From a checkpoint of a small audio embedding model.
Model: 4.63M parameters, waveform 16khz input, arch crnn, activation relu, depths [1, 2, 1], rnn lstm.
Training: muon at rate 0.0062, 2500 steps, batches of 64, held-out accuracy 68%.
Data: 26041 training examples, 6.1 epochs.
Rows from block 6, named by matrix and row number. Each number is 500 + 50 x the weight over its row's rms, rounded and kept within 0 to 999. All counts start at 0. Numbers have three digits each. After the name is the row's rms in percent of the matrix's.
# weight_ih_l0: LSTM input weights (gates i, f, g, o stacked) (model.rnn.2.rnn.weight_ih_l0, 768x384), inputs 0-95
weight_ih_l0.567 098:524485441525453574412486554585566535463579431540542605469498487527454620519379546522517568411434538596519505461538554465591543468500480416508497579582532459558524461615527508439568496450458489456487486433540464534470469585553561502558507422481559530478461421542469535490478390534589608468
weight_ih_l0.568 097:484513547503559411483392436495500543492577504466447550516521533574545534560541510592452557512511467456428530583583479505477522474495473452420457524525523438503510490538462518449539532472571420491563507534519452595517493489455598449574541507541418603426471449435443559491514474460510579461
weight_ih_l0.569 098:450555511487518601506501536512518398521538498504530495495561461518531498566451509458556461565436454509526478432538528516540440358580596461489495447526501467493535498429481530577516465522485456439517487413538494562480500408504411458605409450504573547483487506395536419580523463541502489470
weight_ih_l0.570 097:583496601592446535460537561447429432483516484506476511537480455438481510548559457492554458498503456549498497499523495480441538525579520533472519459439398431531498496540462471473528440529519455489612514544528565385505474435469423535534486477507577469495539470533440640412621416475469483574
weight_ih_l0.571 101:540468485484529575511468429440483524421356543494474438442567431542596433466429481553492548499429484445545497553537477517579576525545483439487502475596591536551517465504591568489405471497440565579504513498465548499543595533544494528505509393499501514521523515481523475525523576478494463383
weight_ih_l0.572 097:388471516487502423468510523558582433602569485463487503585459454417583560528518501483514508458512581484408549399539493456576494515481421585444585422395519524426511480601488552517527473474493458514551540493411496576476469572502469586528519500401485546555483565578527483505525489476490448413
weight_ih_l0.573 094:533471456486553545498458527418474518475463473497508512514460505456448530507493505473547477605521486502599544389515595450471475483507521520456544521527544550532482381546524529528534484518437453505499490501520557482461615523533533498493529486436453397499475454476522552403528486468551490542
weight_ih_l0.574 100:575526496523523446477563501426473593571386592512508517509432483449409466532431595555519517538441512442503473532569512516480454498600563482526493479488555481495486507511472475613457500489602526538469409676477539537428577507473474610396582573608503446516498342486483501495521511573517482459
weight_ih_l0.575 099:479537535479494475550523558452378462542499527451504515466429477544464532471429474499485443509441543479532507458492530468472426524442404458513514414558495460524502485498483554539430521491528544490516482555510603580542422386479462558547527469510585579462559512589556471503524490454555470486
weight_ih_l0.576 106:533607525478431504454577461591455479436510491464455449434569561435552485495494560465490513601529597526466517502536389502547601428472489380443564539414500572561506510522525517441457461556537505470586509462480531430473566495512497458436511520521557534543502524457489499487419410441494430525
weight_ih_l0.577 099:547522518460417528477617464496489509536518489486498481465493461515603542521489517524536534409445548477422499506522481491463525483576441611432578477503579519516477457536551458500480387461566470557535525499487364489524479521541591539506516444547384487509490490484452425480546558556546473509
weight_ih_l0.578 101:506425454540504433450502568494515497644524469502443487414564439489559428466542489534414443420547545517564458571594487544594567544496481354532490444480458506484402539599537477531531503533517484561508449564524483471508451522391483607488480529502451454501474426464576526554473529508482445406
weight_ih_l0.579 100:385536474517464563536515560392532617551453554448462468533520445541481510484553528512536535496447486457413473468477511527525404543495494516492481505515490443428417481563440523527524560548538522432541536514484367514554555485602541465532455466449564549521508578547604468631548521502519569425
weight_ih_l0.580 099:448525486417587541453490532522524576491498511541416541536471547567572484613444495498447527500493463538452538559481558455497508580402546453504542521589544489547535534596463534503504474515494494489544496455545494517453441548489531405477440488426527503508407439500455605496403469543505579544
weight_ih_l0.581 096:441482566444451565479532414474549509490440513568399476423528458454456524611511466539537501571590462480489544447472437564351466507625561505474568371554462459503503526556514500446556518497462408461592507512524495487572589440504553384522487491587522600496461487498523472519525558453482499441
weight_ih_l0.582 098:537628532473530516525465512509383509506617528505469514465452489400554489566440556483502504363471532548530416559455576467532540409463422538576487456425564491425517485459550416494530485512523536546531457579534444558510472496422515479520515492571552480433602526487424508583529574514487503541
weight_ih_l0.583 101:585490495518451494516494643566599452514529601465511451538473460477514494546473486452496504515593551503530579467503444502543485570459483553472527479442419522520502545525531577457479501590509482536496486518460482554541569562505472564527509519480497582489543465445552486388445555493543520522
weight_ih_l0.584 101:463601516489545420492467386514490411524457420499506558530526501443613480524429563527428508450450544562448617451510520511534515567446488484472397464531462490509497490517526477515512461471588449493488402462551429581547538508503506490442570531476622513516552459546463488547507421450477500407
weight_ih_l0.585 097:576452547497494411519511440588358475359453490520433545533542454478442481506587539449573570565429564507468541519525571509540534415405424463476562488409570447527587512516573511495518557480411484510530514582495424454490404383496565480542471453449473662506433487458469430543464453566443510512
weight_ih_l0.586 100:444483401462478532523469503495548465438507512539404532580396485511501530473609548575501481521568534510511530588466508488494477478482504439597506546563534427494465553461520452519469487508553524408503450426363563415468513469473507433563499509504465571466573528539490462529494513510411444449
weight_ih_l0.587 097:667442483504510535395506560461571475510601516482522531508588432445471579481572497457488537543510446479604525520566556478491516502568553509605501535467575509551491516522527511447451517468405583482442538532454545556513395457432458479486472466389497469492533505516526460497456505475589594528
weight_ih_l0.588 094:490569447519498527528427512501511438434540490519515433561496511521472592494527568449500484495526476529544600461507482507568514521486481467573500568452519514547520496489547482502492538439401502608541602499512437554473531377408537571610507552494572564442480526563459445545429502445507498559
weight_ih_l0.589 102:465566517435429414505474510574421481525504459482459434559415415522571549477473514413485508589429446428526512471437468507526522503451491436556523536530544502498546483501456478523397505500486441486611491566548482581501489421526521470498560481493575450481481437489506502611490535483465458618
weight_ih_l0.590 094:574476464617509534529549508517566386514434405417493552447480499499533422415512528477499505425551514458524640511514494484471547496452476510507560535575426417480511485459512506485423507406539430557500482574497548582520458538509544435538507485501520514496449412480445428552433478486510466448
weight_ih_l0.591 100:483485561558491475521550474532462434472510566413463471503577537463553495502359528572544568397499526501431498431487482523475506520489473495588555463507494436497555544514500464472461538549526503584473536425505486564518402458546458472530524530475445512483465497477507514497480561500488398563
weight_ih_l0.592 104:496456471511430412541605525515422504446513570476492434485549409487538483506484533506493598548556493512484515575560552514498533461503528495495517477532478498478553489499518552517553487527518433559527531491521619429427474557514593377501449508575366518472488580480442508451444533451503468514
weight_ih_l0.593 099:508381515503454579468607490568528489516522474512460441537498424539530475554538576482518451576531481502557556515468496451511488444531494529426533468429517506449590529551459552545527485479518477502516519529518455537492440495493542424466480501526386464487469439475457479468526533638569563622
weight_ih_l0.594 103:486453498421484461475476488519494573450526544479465551419498511496489482561421392510492539644494517498481428505546437509498485544477552445515499507546562482483531466529525514536462513485424475535499524388543521490500426484514508609538505462529589473460531378545539437530454406562455507460
weight_ih_l0.595 100:506519490528515489468423534439509402497494484489455519638481474540527413470599399488444448544510486506546443498540494468520436519478526436415579496478509511526546526440523517530469505567580467506536538496495440489474535567461489497443492508479538465549478506536455557539483563458477433527
weight_ih_l0.596 098:552515559428505501432576441408486500488486486515492464494436443443581573584601538485396505515612508521392491404412519458515504468427531507485505572517511491639453441560460547467482508564437523548559538457469431480448574412487443491465469504516499506494515497497517501494445518467479569445
weight_ih_l0.597 102:382497483547616507491435482334524554500509519517531508505466499467607497638468529484485435533495502486501461547467478491531435574470516397527491429525495530499554413509482463539542522525510438560542573380476490522564560387601465526476459454492469532496501480493530421443541443568583543559
weight_ih_l0.598 100:510445376494501497584521519465491552506550464512473536512485444513503489583468458480529534513475531528453477403554534546506435482510415467479457443503484436508497432483544502469542499537526496488492553474590428505506577486422538558580607497503469545511568507491493610510434502500524496591
weight_ih_l0.599 094:434395462464493435459502454512466536443492558545404462502441525434509562445605516459455422472513506519478483527472494556478498508513467428501446456475469449463530514568499508593627504498492514490536506452517412366433552441559510464603482552494494600528505457500473448436452471451515492516
weight_ih_l0.600 098:447493559462453510465508435497445525646530550484492487510478492455494571406534494544498474517522565441439493449422510553503460516508540448443488497544554512499538559534549402574534515560484549566457499449453442472496422470555553513540510544454443548503565380425561493453498440552459500587
weight_ih_l0.601 093:594565492477497493558545531421533552466464534543476468550479564513514471513534457505450461516571463553506438567515469579469497522481576501521498480517484412542489498463514522527498597495578528417463516478464587539501449476572565405643494508541480498490536462464511520528506504543517450519
weight_ih_l0.602 099:439479528625465480518387513584468423525413460462507559461481491424612498525615517514435480547444507461516512460467572536559388463542576456577510492426580450497533564517409604433541518530543552489530448565490454605485517599548506477517478424472599434541462583509438463529444546451514502501
weight_ih_l0.603 104:577457530465415430530471448461484617486512579552569527570560520473499510576537565547517558581461449502478507393479484546511517475525488601556510508573451428541542514481540502436490538483493505504440551485449363541525422526450492484558520473473510509490617486576477541469480492542442506623
weight_ih_l0.604 104:511476512477552440504522497456475461491485468497491487454578496479654458489383419510547605531467538475490495457443536505448524395492536396569444462496522431537402455488494516478553464497511424518460516542453364488470443518450499460567475454510516470557539533534548451515486545532499451474
weight_ih_l0.605 103:409440551507506513522500575535529442540454530461506483435594443504484463593519556504497521486492558452502490439455472594467523551529538415551526460497466521516587570497466441569527495531498529480526567450529557415459554524516488455468559484522562521477498554515506582514637489537411493542
weight_ih_l0.606 095:483484537513525559459522416556492648500482528465465453507464479460426499475541501521506468486450442461496478504517483514574518537634580574505474456450440510473513405529419481476478448484481572507547496398426431687431550483435517517447508508500520533528505469506497563462508518460516564557
weight_ih_l0.607 105:486464555458519456551571506481414542500514562518502439522545639564493523560455562520478493394475495615533551496455532504407517514551548499484510548506496461516530495572457444550446572456472500442489506446449571571542523474466519440500466513569505478505508492491486473513555378447495446443
weight_ih_l0.608 096:520548473521444489528347525550449397486492453484527462493501495539445479469550572556447520495457498584542512510477492460653583435548418555552543538518615469523519540389464570511408508467660487554536462444464434496480511538554359490512571499447460434428497406484450540519538494465485466477
weight_ih_l0.609 102:439358487505507502530532506602515494604520440464486501495460518539518528493494415569535474339530572506551482538514474494496526610543491578474505452543552395480441483409532589461449537511444469566526461464391453507429437527478557531510524477471393560504511411509560468524513498433472537514
weight_ih_l0.610 103:554465501523488482525434442516402594504552465514547410494519472498472504598563499521574566432496477585447445523531446497463540475509521483436470477406493503499475447476513487534524498536558416487495443523507529539543520541551452535580500477475588437479458563493482531469585504485495553500
weight_ih_l0.611 091:447502465460418560458498512583476439498554530503478549540595561450458473548424460492544487512451483518504593557530446542544453467498479528521485461503482456439511541530532502479509459527534547429484491417602575578504496434488462411536539476549562536566488505433638481497527461516493484497
weight_ih_l0.612 102:388469503524525551466408511536443467482500486499484436533505423467480497525568454466523536506494461497505574549529463532514610609576480493555442428552467553563469509487500543521475507576448522498511487582521514460495483500541515506539535470479466567551510555499535502510454509538533586460
weight_ih_l0.613 105:454564463472438404435445540561514392543548444551460534506532470444495485579573515514572467515530540462434511497514434571483511605518524473398552399536534483429512599559455540572542501481460549485471498539439562475495503596512454436609530440534477484432510416471553603472391534544458561617
weight_ih_l0.614 102:418458361547467494511535495385478510420499517599564446449475469536449449439453467594468440519546535502529502494482615432520503431496387539500459520595467525498513457440468548455512494535502469497517579506408558476493517475561495484564526494415556449505444420502591507464503702471452458595
weight_ih_l0.615 098:452540490500528529433339512502591439519485465502500516560534569493531472515506500504525517534510512520521513563541543530470530561572509448488571453553426478558470471480496547505527476445500531381535533467558569556499505450450523514381468432473477494514496540505469488517515551530426517539
weight_ih_l0.616 099:560509491554475474540489469502507522510568489497404526532470536487538537531444508436508520571494502525485523473458517498442499489512520486507460466465480485550455496448442406545543462494457534534520509489451363578514532610489485539488524450475442447482508470510500534454517645479497534414
weight_ih_l0.617 107:546490453455539552538533469557403392531486474489506483509467497466430544535519561500537517557470485536414458488545380560414429426448473491525547530542519582516564479482547434509506494546439496483538508365474558535495547498555483552495447503481423471521524521571467372476478498546404553445
weight_ih_l0.618 101:506559471493469496519543424500481509538492446484555471493417463552590554500431523521559504434480443522521421477435469495447452412434485408554474509526493484557565508459457464523517498467477525489486508479549468399523561470386568561438528521580579475533411505509523531538466576471476486542
weight_ih_l0.619 103:624566476463523483535468521418507476474467474570451522573497437459454516514442572470620440500402514420452510520506461528393434448459553566569441429463533586534658501469465566401486486508503493540485521547452595387484562473466442464509552498508481501526499527399493503440499595509441480509
weight_ih_l0.620 100:448502524524456467545491447552488568468478545477438480541537421529601521432516509501491493551566535503409494484460544542389545592452540475439476506430445521526511543522492528458501470506552413395453488488396458421468414416462503523461487538518495619520493309531578468477516479518420536578
weight_ih_l0.621 110:520520533496443486469531444627497457484519473515456496514619486473494465550322392500500473506497520524495509509559517460514465525448446437501535414501454536546543519528461555453480574459545506471444521615485486393629485606522534420484496481439584427553502390545574470502504516460555445474
weight_ih_l0.622 096:539538518489412554514516543499493588506494554501559570595501436428466515428526517360552433469456530535461524517480528568528498452478545574491499510543567448497505497564555534564516414462540586491485462444491490556476564570513534467438478458418521488519463503546537552586375523434601444456
weight_ih_l0.623 097:465510458483502484455473507551557455424478522526443443530579494527486616527543450455518601512552542494491547388533515449521514519492514511656594458513460497521511538536497509441399590396478440495542488454425531480496505572492435512467501453555494396418546606435521479510480583510529547583
weight_ih_l0.624 102:440520520542477442432484466467498496553553439596518473528487567483471560544423428601426534553516496465477453483538580512428487535571466588506521583461513452522514457516551509498481489584447548520526505412529495604514519472515478529587604548447395531471508384421548540502489441551493532498
weight_ih_l0.625 100:581604511470495531418562486480411483524486439489429496290536546568506557506399454468501515523443504410494563501436559514446477455639559487494521478457582536504577468507504470497511471539556409539526503520443462452448512456505505465523509505553460477551558492535496520469509527570512492455
weight_ih_l0.626 098:459493503474520564407501496572499493597458545579514471520507518525530516463514378487532496451615500533533506485563519480478573571535471522479501484515394549419485467425473500511503638423404454480547549468460562517537526520526477454648495474521498490441480480435439539441545423560583548463
weight_ih_l0.627 099:484449579503491396472418589418448510506580439546565501478562502496497495494613394450501522436474555550515428418426518511442509513499473485504464423468480367538504506499461593516548513586507498558570532486520451543555499524435511513427457478581509494524525499522552504518499505498511545517
weight_ih_l0.628 103:434482461461523587544414504632462516544499436431512469534503485480519488511494524612492472450435493500486462521515490597496463501514497495500476443470480394642477549445579570509452504528548549561522563453538521429501424457461493479512535508616471494477533589499494488509498447463444513480
weight_ih_l0.629 106:439340511571477572460517463502586519491506534522486560369412499506462495552556432487495549366614433484449515440464499498510540522518534515512545452450583533532460501529558493508453469461468495504528466488491550532485509427506555524493444479478514492560426546476526522475544499502542455514
weight_ih_l0.630 097:511585428409591531474471508536477434448575520502493542466414538523428537444505508493488535505478616500413484449570485474481569489478546589480491452572495467449526502520656547481437484568532506495572460481578527489513606490543615413543558459579563526529490530503470533468513537484490450594
weight_ih_l0.631 100:526520474465514512502488502524554562518480495478481538505502434591429539540492524516423461586469551571511500524476496448484489572510469472457483569410467560509540483558475565524562532438440565459521493475487502383423547475487535564454418516609507527500527519534439502406515525539592469456
weight_ih_l0.632 099:455463542456542511441494437485498531429525537569524559560518526491460492533536392514524540380428456429508502482517513457517488585460555480559505417521471477505530471470505540453497519485490521487432526470617616464476490480395497498542530481636549556542512474555545526517431521500489466475
weight_ih_l0.633 099:610371547464425578475491422488549473557411514531516508471550514404478437541543487477462469511430485515542573482428491519479495553520599501514549496521384568518485531438448375504461486478539553413491530441497499492555565478521483454490474546517547543475482523536517493503473513430468484501
weight_ih_l0.634 106:590620596521458512538536499497551475551534527510421517449593508468473512572474447516538502582529533531530453486555498454501511509509488500525421503516452519457475478550498474496473475526471497455448506400441431637609543579529529490568507497502469443433432481462467417471489543377361484478
weight_ih_l0.635 098:484397574599517481485553565467508405509602395492528503521499439495516580508560520427468515430524579545419482493603476522470403465555464571577546526467502471458508506472449424498483475468380565546499589406459490502544500528521567472527470548533552493632482554486412418458380460419493476483
weight_ih_l0.636 101:465524514436498425533393452473403504463511500469470485441459483470437473507456527520492529509512564562521539466461496446509514579549462451448521517518524514490455438492505520455579538606402469424449496481461431509546476462564488569471532583618436500476490471518539450412465515439598523451
weight_ih_l0.637 098:502436447628474409452492458576500540476537427541484570494393550435454529520504510545496427450539460493463487475510538506511531451443402451588467443531573544485518494534558550474580445368514546454518498484520502575516441468506561595523559488569464522495482542522477531504464486523535562586
weight_ih_l0.638 095:401531488465453538496576482499649457458525480510629505442447545528507432523515570474456480526491526484518568480575507512579471528506472466575527551587485549539458520517389405508504535492510494494525471447419451471455579500443585600476497447505551557497488411467479448431558546414340527498
weight_ih_l0.639 097:540488536561525436515517502545490487463483467501518486416523581460506526572484527403515561511522534537486520507486524480492429525415388584507562429482446515532511554480484544482542529407509549455490491453464412555487504504380480528594562532528509596530560420525474501508529525514646512572
weight_ih_l0.640 105:461562437493562451463426424502541494502560474464535532522474559546547481552479517545496466497544610500526568480472443546459435463540503443592504515444489448490488498510497529431545484524500519411506481515477437550518491616559476487592466526489483504584511568487502507543422581573576474504
weight_ih_l0.641 097:520376575472466473413519487416431433532531479513446444401483546458577425533489449498419553512585520467463568469535586419502441500504519476551594537506558451450497535493560513479498477456471497602526438535548430476510518462440554440467535482490507502493507507457524521429506414525500511398
weight_ih_l0.642 091:565459521478447515455483518562461565405500524401503493484538551508477448529578480500454544422538454512475520548495527407592515411467504512593466498401493423542578568514527465472429484473538559459480572532444423470553475557455515452495467488530508499488421526495522525425384460416563437464
weight_ih_l0.643 108:386458491494478468451375541457401533513486506524505532418514579479592522513479488484428500399443521538548514508497476536529502365533483543579534498497435468547481495476379446451492516581593497469573483436465511453486534426427493494488525482554663546548531505505506539513476554532499457511
weight_ih_l0.644 100:379459533483450467533544525562568389474393513514556501510445459558567557417551415511591508471527548571416460544491530505545532574479521542474517500502487554527492460554457512482531520487557441416523476488437464493543530434484514497522557472562510521477526452495615530605407417465360519515
weight_ih_l0.645 102:613482499454529449513522486484467426453505545536479483553476468531546503483562560487554515448504511526464559546508567489485519515534455591500529584541498425437520489529537480514465504513557516541473488475522524530521409617498518504455446444605516506499526526473468472528539509491511539487
weight_ih_l0.646 100:445511544504516522494535484473587529602467487458519481509476495433480488473527518518445467466553517471463460532414440501501611533545571464529497597481519434462590491506468430556539513496426376588497519566431537501588586467517558478330491466491422478571480482472513558489560483568463444517
weight_ih_l0.647 099:437434517391519504502559491516450503475463496523496491397545405499414503509599543493437409450450430489417545485505401490453526487585567568463543410518533438505591519482553490484463468541485464545503490522565493527646549487524446467487550476475402489498545475436465485495461438537549543602
weight_ih_l0.648 093:524414520464493436515498480507515428510552442515540569526557534487508528457539518475566483565574551549424429443472516516538501485439486441455493480559487503483588481558460457476471481482591468439585489446536492562595508483472501376550496461540447561558440553534509486500480457572540528485
weight_ih_l0.649 097:369424414503480461499456530528392507486529440514457495508553503504504536602541447469487521522525493490488491543479460489524588542509447574556441488510463545548450484491455469524412560553520452548586509536465571456504523503432520472430466518518503556555530471529403524530485526466483514470
weight_ih_l0.650 101:485530522481500516488522441500488475507540452499463490460569516450530547500554533514490515465483519499530555596482511493491467498409518472495524512531439501500527580490448482494483467527529538462536558382544410511568504440512497545558463471452480478444468564526510596495520545512558466446
weight_ih_l0.651 099:571485539432492537510526469432485474489531538527484506472424577446462536513419452462465555523472454535490445375548502520507559440528481554456466518465498503549479527533496501524451611595578484500549534557494317504546532535498566524435436574500484448448470463532499540442486504442588507399
weight_ih_l0.652 101:376594440543520479426625579472532472510492523469513552551436438532504539452404517469513542537530497494502482355464497526479490541507604537513519497595492531594549485494525483486474542493527538467371521536526512477435475453447548408484395470482482513429467609504569472463510446589507480554
weight_ih_l0.653 098:509505548488461502495477547588614535439553564557424489447548478502418425516456499477525481544558521591488541462519485471480623530424520480484491417549491543545456493429542482503442434443486526508453535423424516521562409516491505518469569514507465380490501498610529593531389485565531464606
weight_ih_l0.654 099:443466534507429541542451528541499625581563478465483491494446511500457521476475572451495508592527501473409506519440571401521528523495496566403535396508504533489464515397537449529576637554573545517483464521541462593448426471451493414566563471472448542514493522504539500425469502487434551486
weight_ih_l0.655 101:497441451462475623485431563547436424477615534497489532470493504514457561430528441585478518577485558541517505496441532438539435551573528527568523499447526427481505530534545463475533452450528553543523513478404452573472392495480424483475477522607471474516532517479472538452464482592465502419
weight_ih_l0.656 102:592538422521450494481540514494367532451518524484447475559416567497561506581450483450482486411497506483466536544544542492469429491533487412484537505538407456518494563499483453629434377463547487509476525603503481608470482493456570535560506456478436516488562453458501589499527581468540534475
weight_ih_l0.657 104:441521460618521468483515440498574460441440553443488551527540511497457486569457482485458513476521521503562499600508494490448488514480519507454580465454487609545578527547479460462519590576571494470478534396528477455486549475520469427500490489471553504455517608568546487497460425517452506526
weight_ih_l0.658 101:515428465526516492468478568505601590443604516483464640450473484463496516457478536554411462469466492455523450524493464475495445520380466457576470471462417482340482454494420452501450470535474538454435513472450441470441510396450471481460536448483485548556504609495513522538416498557494525472
weight_ih_l0.659 105:588506514512493497546555454533495567478573493510484461410483464533520538450546509521514488537541492517464407601477434515534566486535509503521442379511524598479442527487473488431533389484395516424412428475538570488535455396499593468563550439524545504520565522528552473571502405441504479538
weight_ih_l0.660 098:501584537480481441515493633511412504494539482511563512545597582521525558463511528475502498515464571505493484504533529524494500520401540361455567474544561505488545548516496547461567485468554419536366546426518467512496473525553520392495458486439514537456495489354575490511477556432458504388
weight_ih_l0.661 102:578507497489521513475393527444558518520421387482458446615578493478523522521553579498552467514468422490441515420633554517388488506494477495415541454449494514538484551600489549531495526499591482388441414567467467534466545637406483541421462544461558500521451540491543414566487481527507544479
weight_ih_l0.662 091:536468584496557454511506465439471430493512531537506472442552437496492580469577497414413556531457427492606582502535566516480450493485445440360540505417467454480478490542449462372560618524551531513498521565487475574547461498470545545520450425419532447539479403521550484522454463556393537524
weight_ih_l0.663 097:595417506532502484555384537551504481487464540539409551459569490458576447528449484483496434493508475454542487571483519549532441446455540607493568546566481440496506526431516469520468454510538416419443401536549567521502513481495516566617409486447419470508442533463430531542527533534513489520
weight_ih_l0.664 104:452517514548559504505457491437507501464496482509392460490635475542502555514448517527536532488394542505461494576479472537573597474438546592580536545529579500539576483500491448465486552544581511505515499486521489483501497380539491457602479404508557615501503526510515556440469480475522503512
weight_ih_l0.665 100:587494489437409462490465526646528456539447510415516523445474526501543521564507498471508477524418435594533576445507524491489489445469440489544536514515500539437584524538543515524460523515419491577508413438464454464524448451579532507489544508394542531551429506428497518490562510510533453441
weight_ih_l0.666 095:542482520405477517494517537511450530444507461469585471492458479535514501464551507497591467424418456390423466514482524466471418450551523560427451422518412425487481494530537511506470584583517477487487497519502600483560501469460494426431545464635397478505535455551453525465427512495478501434
weight_ih_l0.667 108:338435532411495553502494549502553477397500529484484432633464536426544530455478420571473464495542587476525494433558594432494557511517555448481507605502524455478595551490483542499489413526481508465525494404524467432563498469462449523525526539451557477514535550548513564390513613509456432523
weight_ih_l0.668 096:497532595488446406488423488472572489507489522520459500463527500510555497376538496480552463569528466437485507506432497537526532577523479522484431454458423454485535548600503408549449476537483530418486442483503485421491573442567490612433458463474471515396467428470575507556433545421523504506
weight_ih_l0.669 098:354566467501461373521504514550520374534506554525539432479433495563509467587495431530514463407468533578517479427486497457464529480653424570550576477506535542543634524596477441424421498542542456572486526530501526434479419471490510484516527423510479462571472491502573499512528488509459473580
weight_ih_l0.670 103:586535490483478464604422593539451517485526494563459514391485534510488447496472462493515575506531512434418519485536485447509561497474543528484488407407483480519622524479563495430419524503551480492471515479509584584506459428530511494487533564545492543446394571444415539494430546548614479394
weight_ih_l0.671 100:427494515463491470513524398524562524419423496520402510461442468463529525546555599476466578460469491484486483452480501500425500466478506466519571508469544507485505487520509527457433551603510516492533568577588456569470445502565500572568552504446545485535466532444425464435475532491526443548
weight_ih_l0.672 100:459545473446584485566450478499516477506526427527392490478466523483510547493459536524548538543496511511504394485447493504452564470413490444488565545517547510468511466472490548484502541636543500532568528517555548563583522527503472457517488557458331480455463404566575554509486566454564635505
weight_ih_l0.673 099:567502517457452456572503508392464487574494532492462446569465574498491522517570473594514502487505494506520467498512440443444507573552492510589438494425582518490545550529464452501491554556569470544544571411485582527452541552561465434494484504414467481532429516456512571471501448559394440548
weight_ih_l0.674 102:484420477457625482606514451561458416560426475438542510443463555524529477510587576512441628541513487455445499504594474541378517534487524621473580495493513494481455463448447494478491567487489450538461568385600495514483479513477419554525460518531470416432415537497523560510504479484442455528
weight_ih_l0.675 096:507477453591521415530403543464451397433479427540468446497528434507602530478466459509586578442440459457487525461453534487470607510503436578478476513489517456649519553502536480509521551428456479582492496407521561541523488504476463516445506508561538526427477542508492547372513508533535510530
weight_ih_l0.676 094:365575570480473602457583452481420511557522500495512506530540435620511496475509559514493497482568510469451485388447457567545436472477587537614555461499561567551449515547441484519525464513521475569439522548512427516515587493458534453471506478636482446498447510529509506538538589452652621486
weight_ih_l0.677 103:641453495554485497441507466574489505509586412483569537547537566411432537523482502529584540507476498520435466496506494470580490480547464593496488495536495482570549550539535536452526551521549519500489531462497497502515467580511575539533556489507564622505598537503539475468486527518507522518
weight_ih_l0.678 098:387478549542481543553515554501494463448518518476407499443490479500490490462512514505461552427534478535530581519447446490480438410504456521544553543498559473521495448478506501551472483485566461586441540504548442526481554507534513570550500471541404551488514501556458507439475482556513404439
weight_ih_l0.679 104:357484467525537524510455459566454444525432534557489524526540541582511496548419544426527577548487524505523391541501501456456477527491499555516463416535497455458459487469446516463512425542424416508507510486484508534361527572518514514552555503489463547540469456566442621449552531636489511598
weight_ih_l0.680 103:572398508537394490514467436406441464565515447490468403430470575493455511487565424429530465450367543498501578494575442507561536539524474540490534520527594414485526439528387455528438516455514504490569501665473382593525524545490467522423480432520434494412532501463473509546542473487476478513
weight_ih_l0.681 101:529611409547537432473503427516544504556419343530513544445546477549506498419511552491479515491539492490563525645515463459463550561495432526521471454456543432468469480469493453446555438453506504512470535517506608531479508537422522555507574486522574536458543412510500536493467506468599492548
weight_ih_l0.682 097:529452492491541462584464465527520560502426515491473497479466574529399511451496355456462475459453519481504438494522554493525484674540492472594501567516540399493484617586596506447463519475396473576551507582450554519578462468469460547535548580493507509477569504472382481546507480486457454465
weight_ih_l0.683 094:535452490592402448471485458534524495469504520544512522436467491477483533499497465543451472462466488558479559510507479473485561455467518500508457525481512381493587448523522422414523532584487428570583540482444399481491498556459538458582509503429454603481577480450528587379520429443405463487
weight_ih_l0.684 098:534510517526548410542556494532454500522474446609663538403530535510484507496574544490404459408436498499460505469606500526479509533456452513466535573482555484541503436527619454431531432522576447486498447543503522398545547429426451586508504577475479515502498543419545506467497451487419501414
weight_ih_l0.685 104:460500468509523457416536530549498532545557500420533537472495512447569512495517582421497511478543478474544584628390485442489498477399503530491494451486463499518524470505552456439506470558544496550466478440500445444439640544501552494455502409478622465562530464508441642398478448511500431454
weight_ih_l0.686 108:498469512520453582576529495554474514533523482458463470532487516492574509523521523538425523466589522574534551469520497485534469485565522539466462420504590516510501469530505612506516460543575473437581477415518609661538462470461489416448508469507449464534441527569504444455486519501550504512
weight_ih_l0.687 098:536462518484425460516402472534487512480529477444459500511474585528433525507521511500495484526486489542512568459511515513476588472443491519502560492429501507499467461532393507580448412570481536517539523489463511503585468444447547436621459517473519454417491497541471493554484529491507474543
weight_ih_l0.688 092:452464538523484432542529581447546471523411580559445544536526577527498533520492491473467458602464523500521524422536523510473551494514564508513511488512475452529501447581428512512504503563425464560453487511522645468460461488466481475500534439536549558496508500333448535552494490539551543567
weight_ih_l0.689 098:424476571474530416520479572408420537569572489476504482516487499503445495481474569616550558638460610550488513448504578513535477448556524545531514428507457480541453432543433491370512490557509417505542581468424457475474447422554442498494560478499564409535516518537464488337455425480477379532
weight_ih_l0.690 097:467499579443562441505526500480550412515476494441513445565554535505503474517435454456519461484512541472471408535513516463475539454488492503418493546479550464500502551501545520403479487511385477568488515469451447554551406436443504436454533492506514491486528525501498471484536531572471539517
weight_ih_l0.691 098:533552524483504465439535506506582440518551512434545524477504517517529468541557585556571497605518424614478521506488473531472556366503430479429476524394480479457556368539546453568529423537429486479391501481503497502457515519578497480507540536471466465459540444476495487531467546508622503498
weight_ih_l0.692 101:479518417495557545506546555555554388522512504529526452618545471486459475562546515566539563494451493564495530483480465444498486530460545476560537486446521516527472521490566488354460515458381437510524459602467428518512454460506504541452529427532470497462557554469449562500531501551526435402
weight_ih_l0.693 099:459545570533496500506553538581511478481494525514484500503507451480489538606530438496499510554515482511483505508528468460476495513477483346496478467447451518452426481545553475548503517513591505427440433571474511498490514532551468482646442508449432472518585605450416443506510571492550469554
weight_ih_l0.694 102:401413405494547513502490507463500483565549444588484526461512446539534487472445658497511390526528483511576540581541483490498561463474547516498537469529508511505436510497513552492490462535479456573502517449525483487475509517543468527563545573558437406476442545558483496476476498588541437413
weight_ih_l0.695 099:489487500541504470532432430572479566355570532509526526575527481517372519592490498517550540514565527456492540436530514470519429542459486517528558459525434564556499461514483489465548512478461474506519590502514557446550477542470431492496504462494489491552500457484494525425405581536472549592
weight_ih_l0.696 098:454472464464495527452564521444441531522487483483463507467455472462519538443500560408455603367447492472492572500515435430540559587504571483507541530461485420623447531468531471459468534561552513427512487498449483484451468522529543468470483509502524480426435555505461581414529494557447539432
weight_ih_l0.697 093:491459612488489356420497423484487493576526541528499459485465468502505544405517436418500512445473463531476484546475488461491507403512414535509477416459537534420593531497573490534405461538555566464509474524587436681505553460540488437548602547502467589489538600401500540471548453583532432410
weight_ih_l0.698 099:504490497498628574576461651558497466468539473488450579418436483519560484539557545506569534406543533577526578504593483473540483411486531511526504595493449584480538577480492560456488491411565364568485535509528430596496507477552470483499481565489409431585459499503452505590512596480442493518
weight_ih_l0.699 095:418540385502480501527457522585480601385501520510522493508494505472510540462515621472495493446573485459498512460529517543476497514476552495492545527481421484488517481570530444519486448576420447581587495471533636583497480407530525515527546575439470492496380466466517497479527483464453589518
weight_ih_l0.700 102:482562480502585511493550478545523519432421556567502523465589462529475512597522536435518545499507466451525507423454558584444470516544473475556489441405416407453506527481505457495526569528502507401458511421500525504502497516430520424517514496519490457470517564358425483584478502520576537464
weight_ih_l0.701 097:412592483464427489535466596534501449411429526456469445553519547587477506501302443490528574470505505465460431495528431463498507522477510497459514546549455517453515551536468494501433566589553526501421527456470508565532384611444494391462490588447415434439523552471448588508479515525519494458
weight_ih_l0.702 095:520506559548508408485561531512526486430488462524554522447420512581523490466385477491553470547497545478455532480586529523506518484532436460508572412517460447555548520581501509594480436597443482530403550467374564461569464540509557471494510437523521502444479546441476524466489476509438374514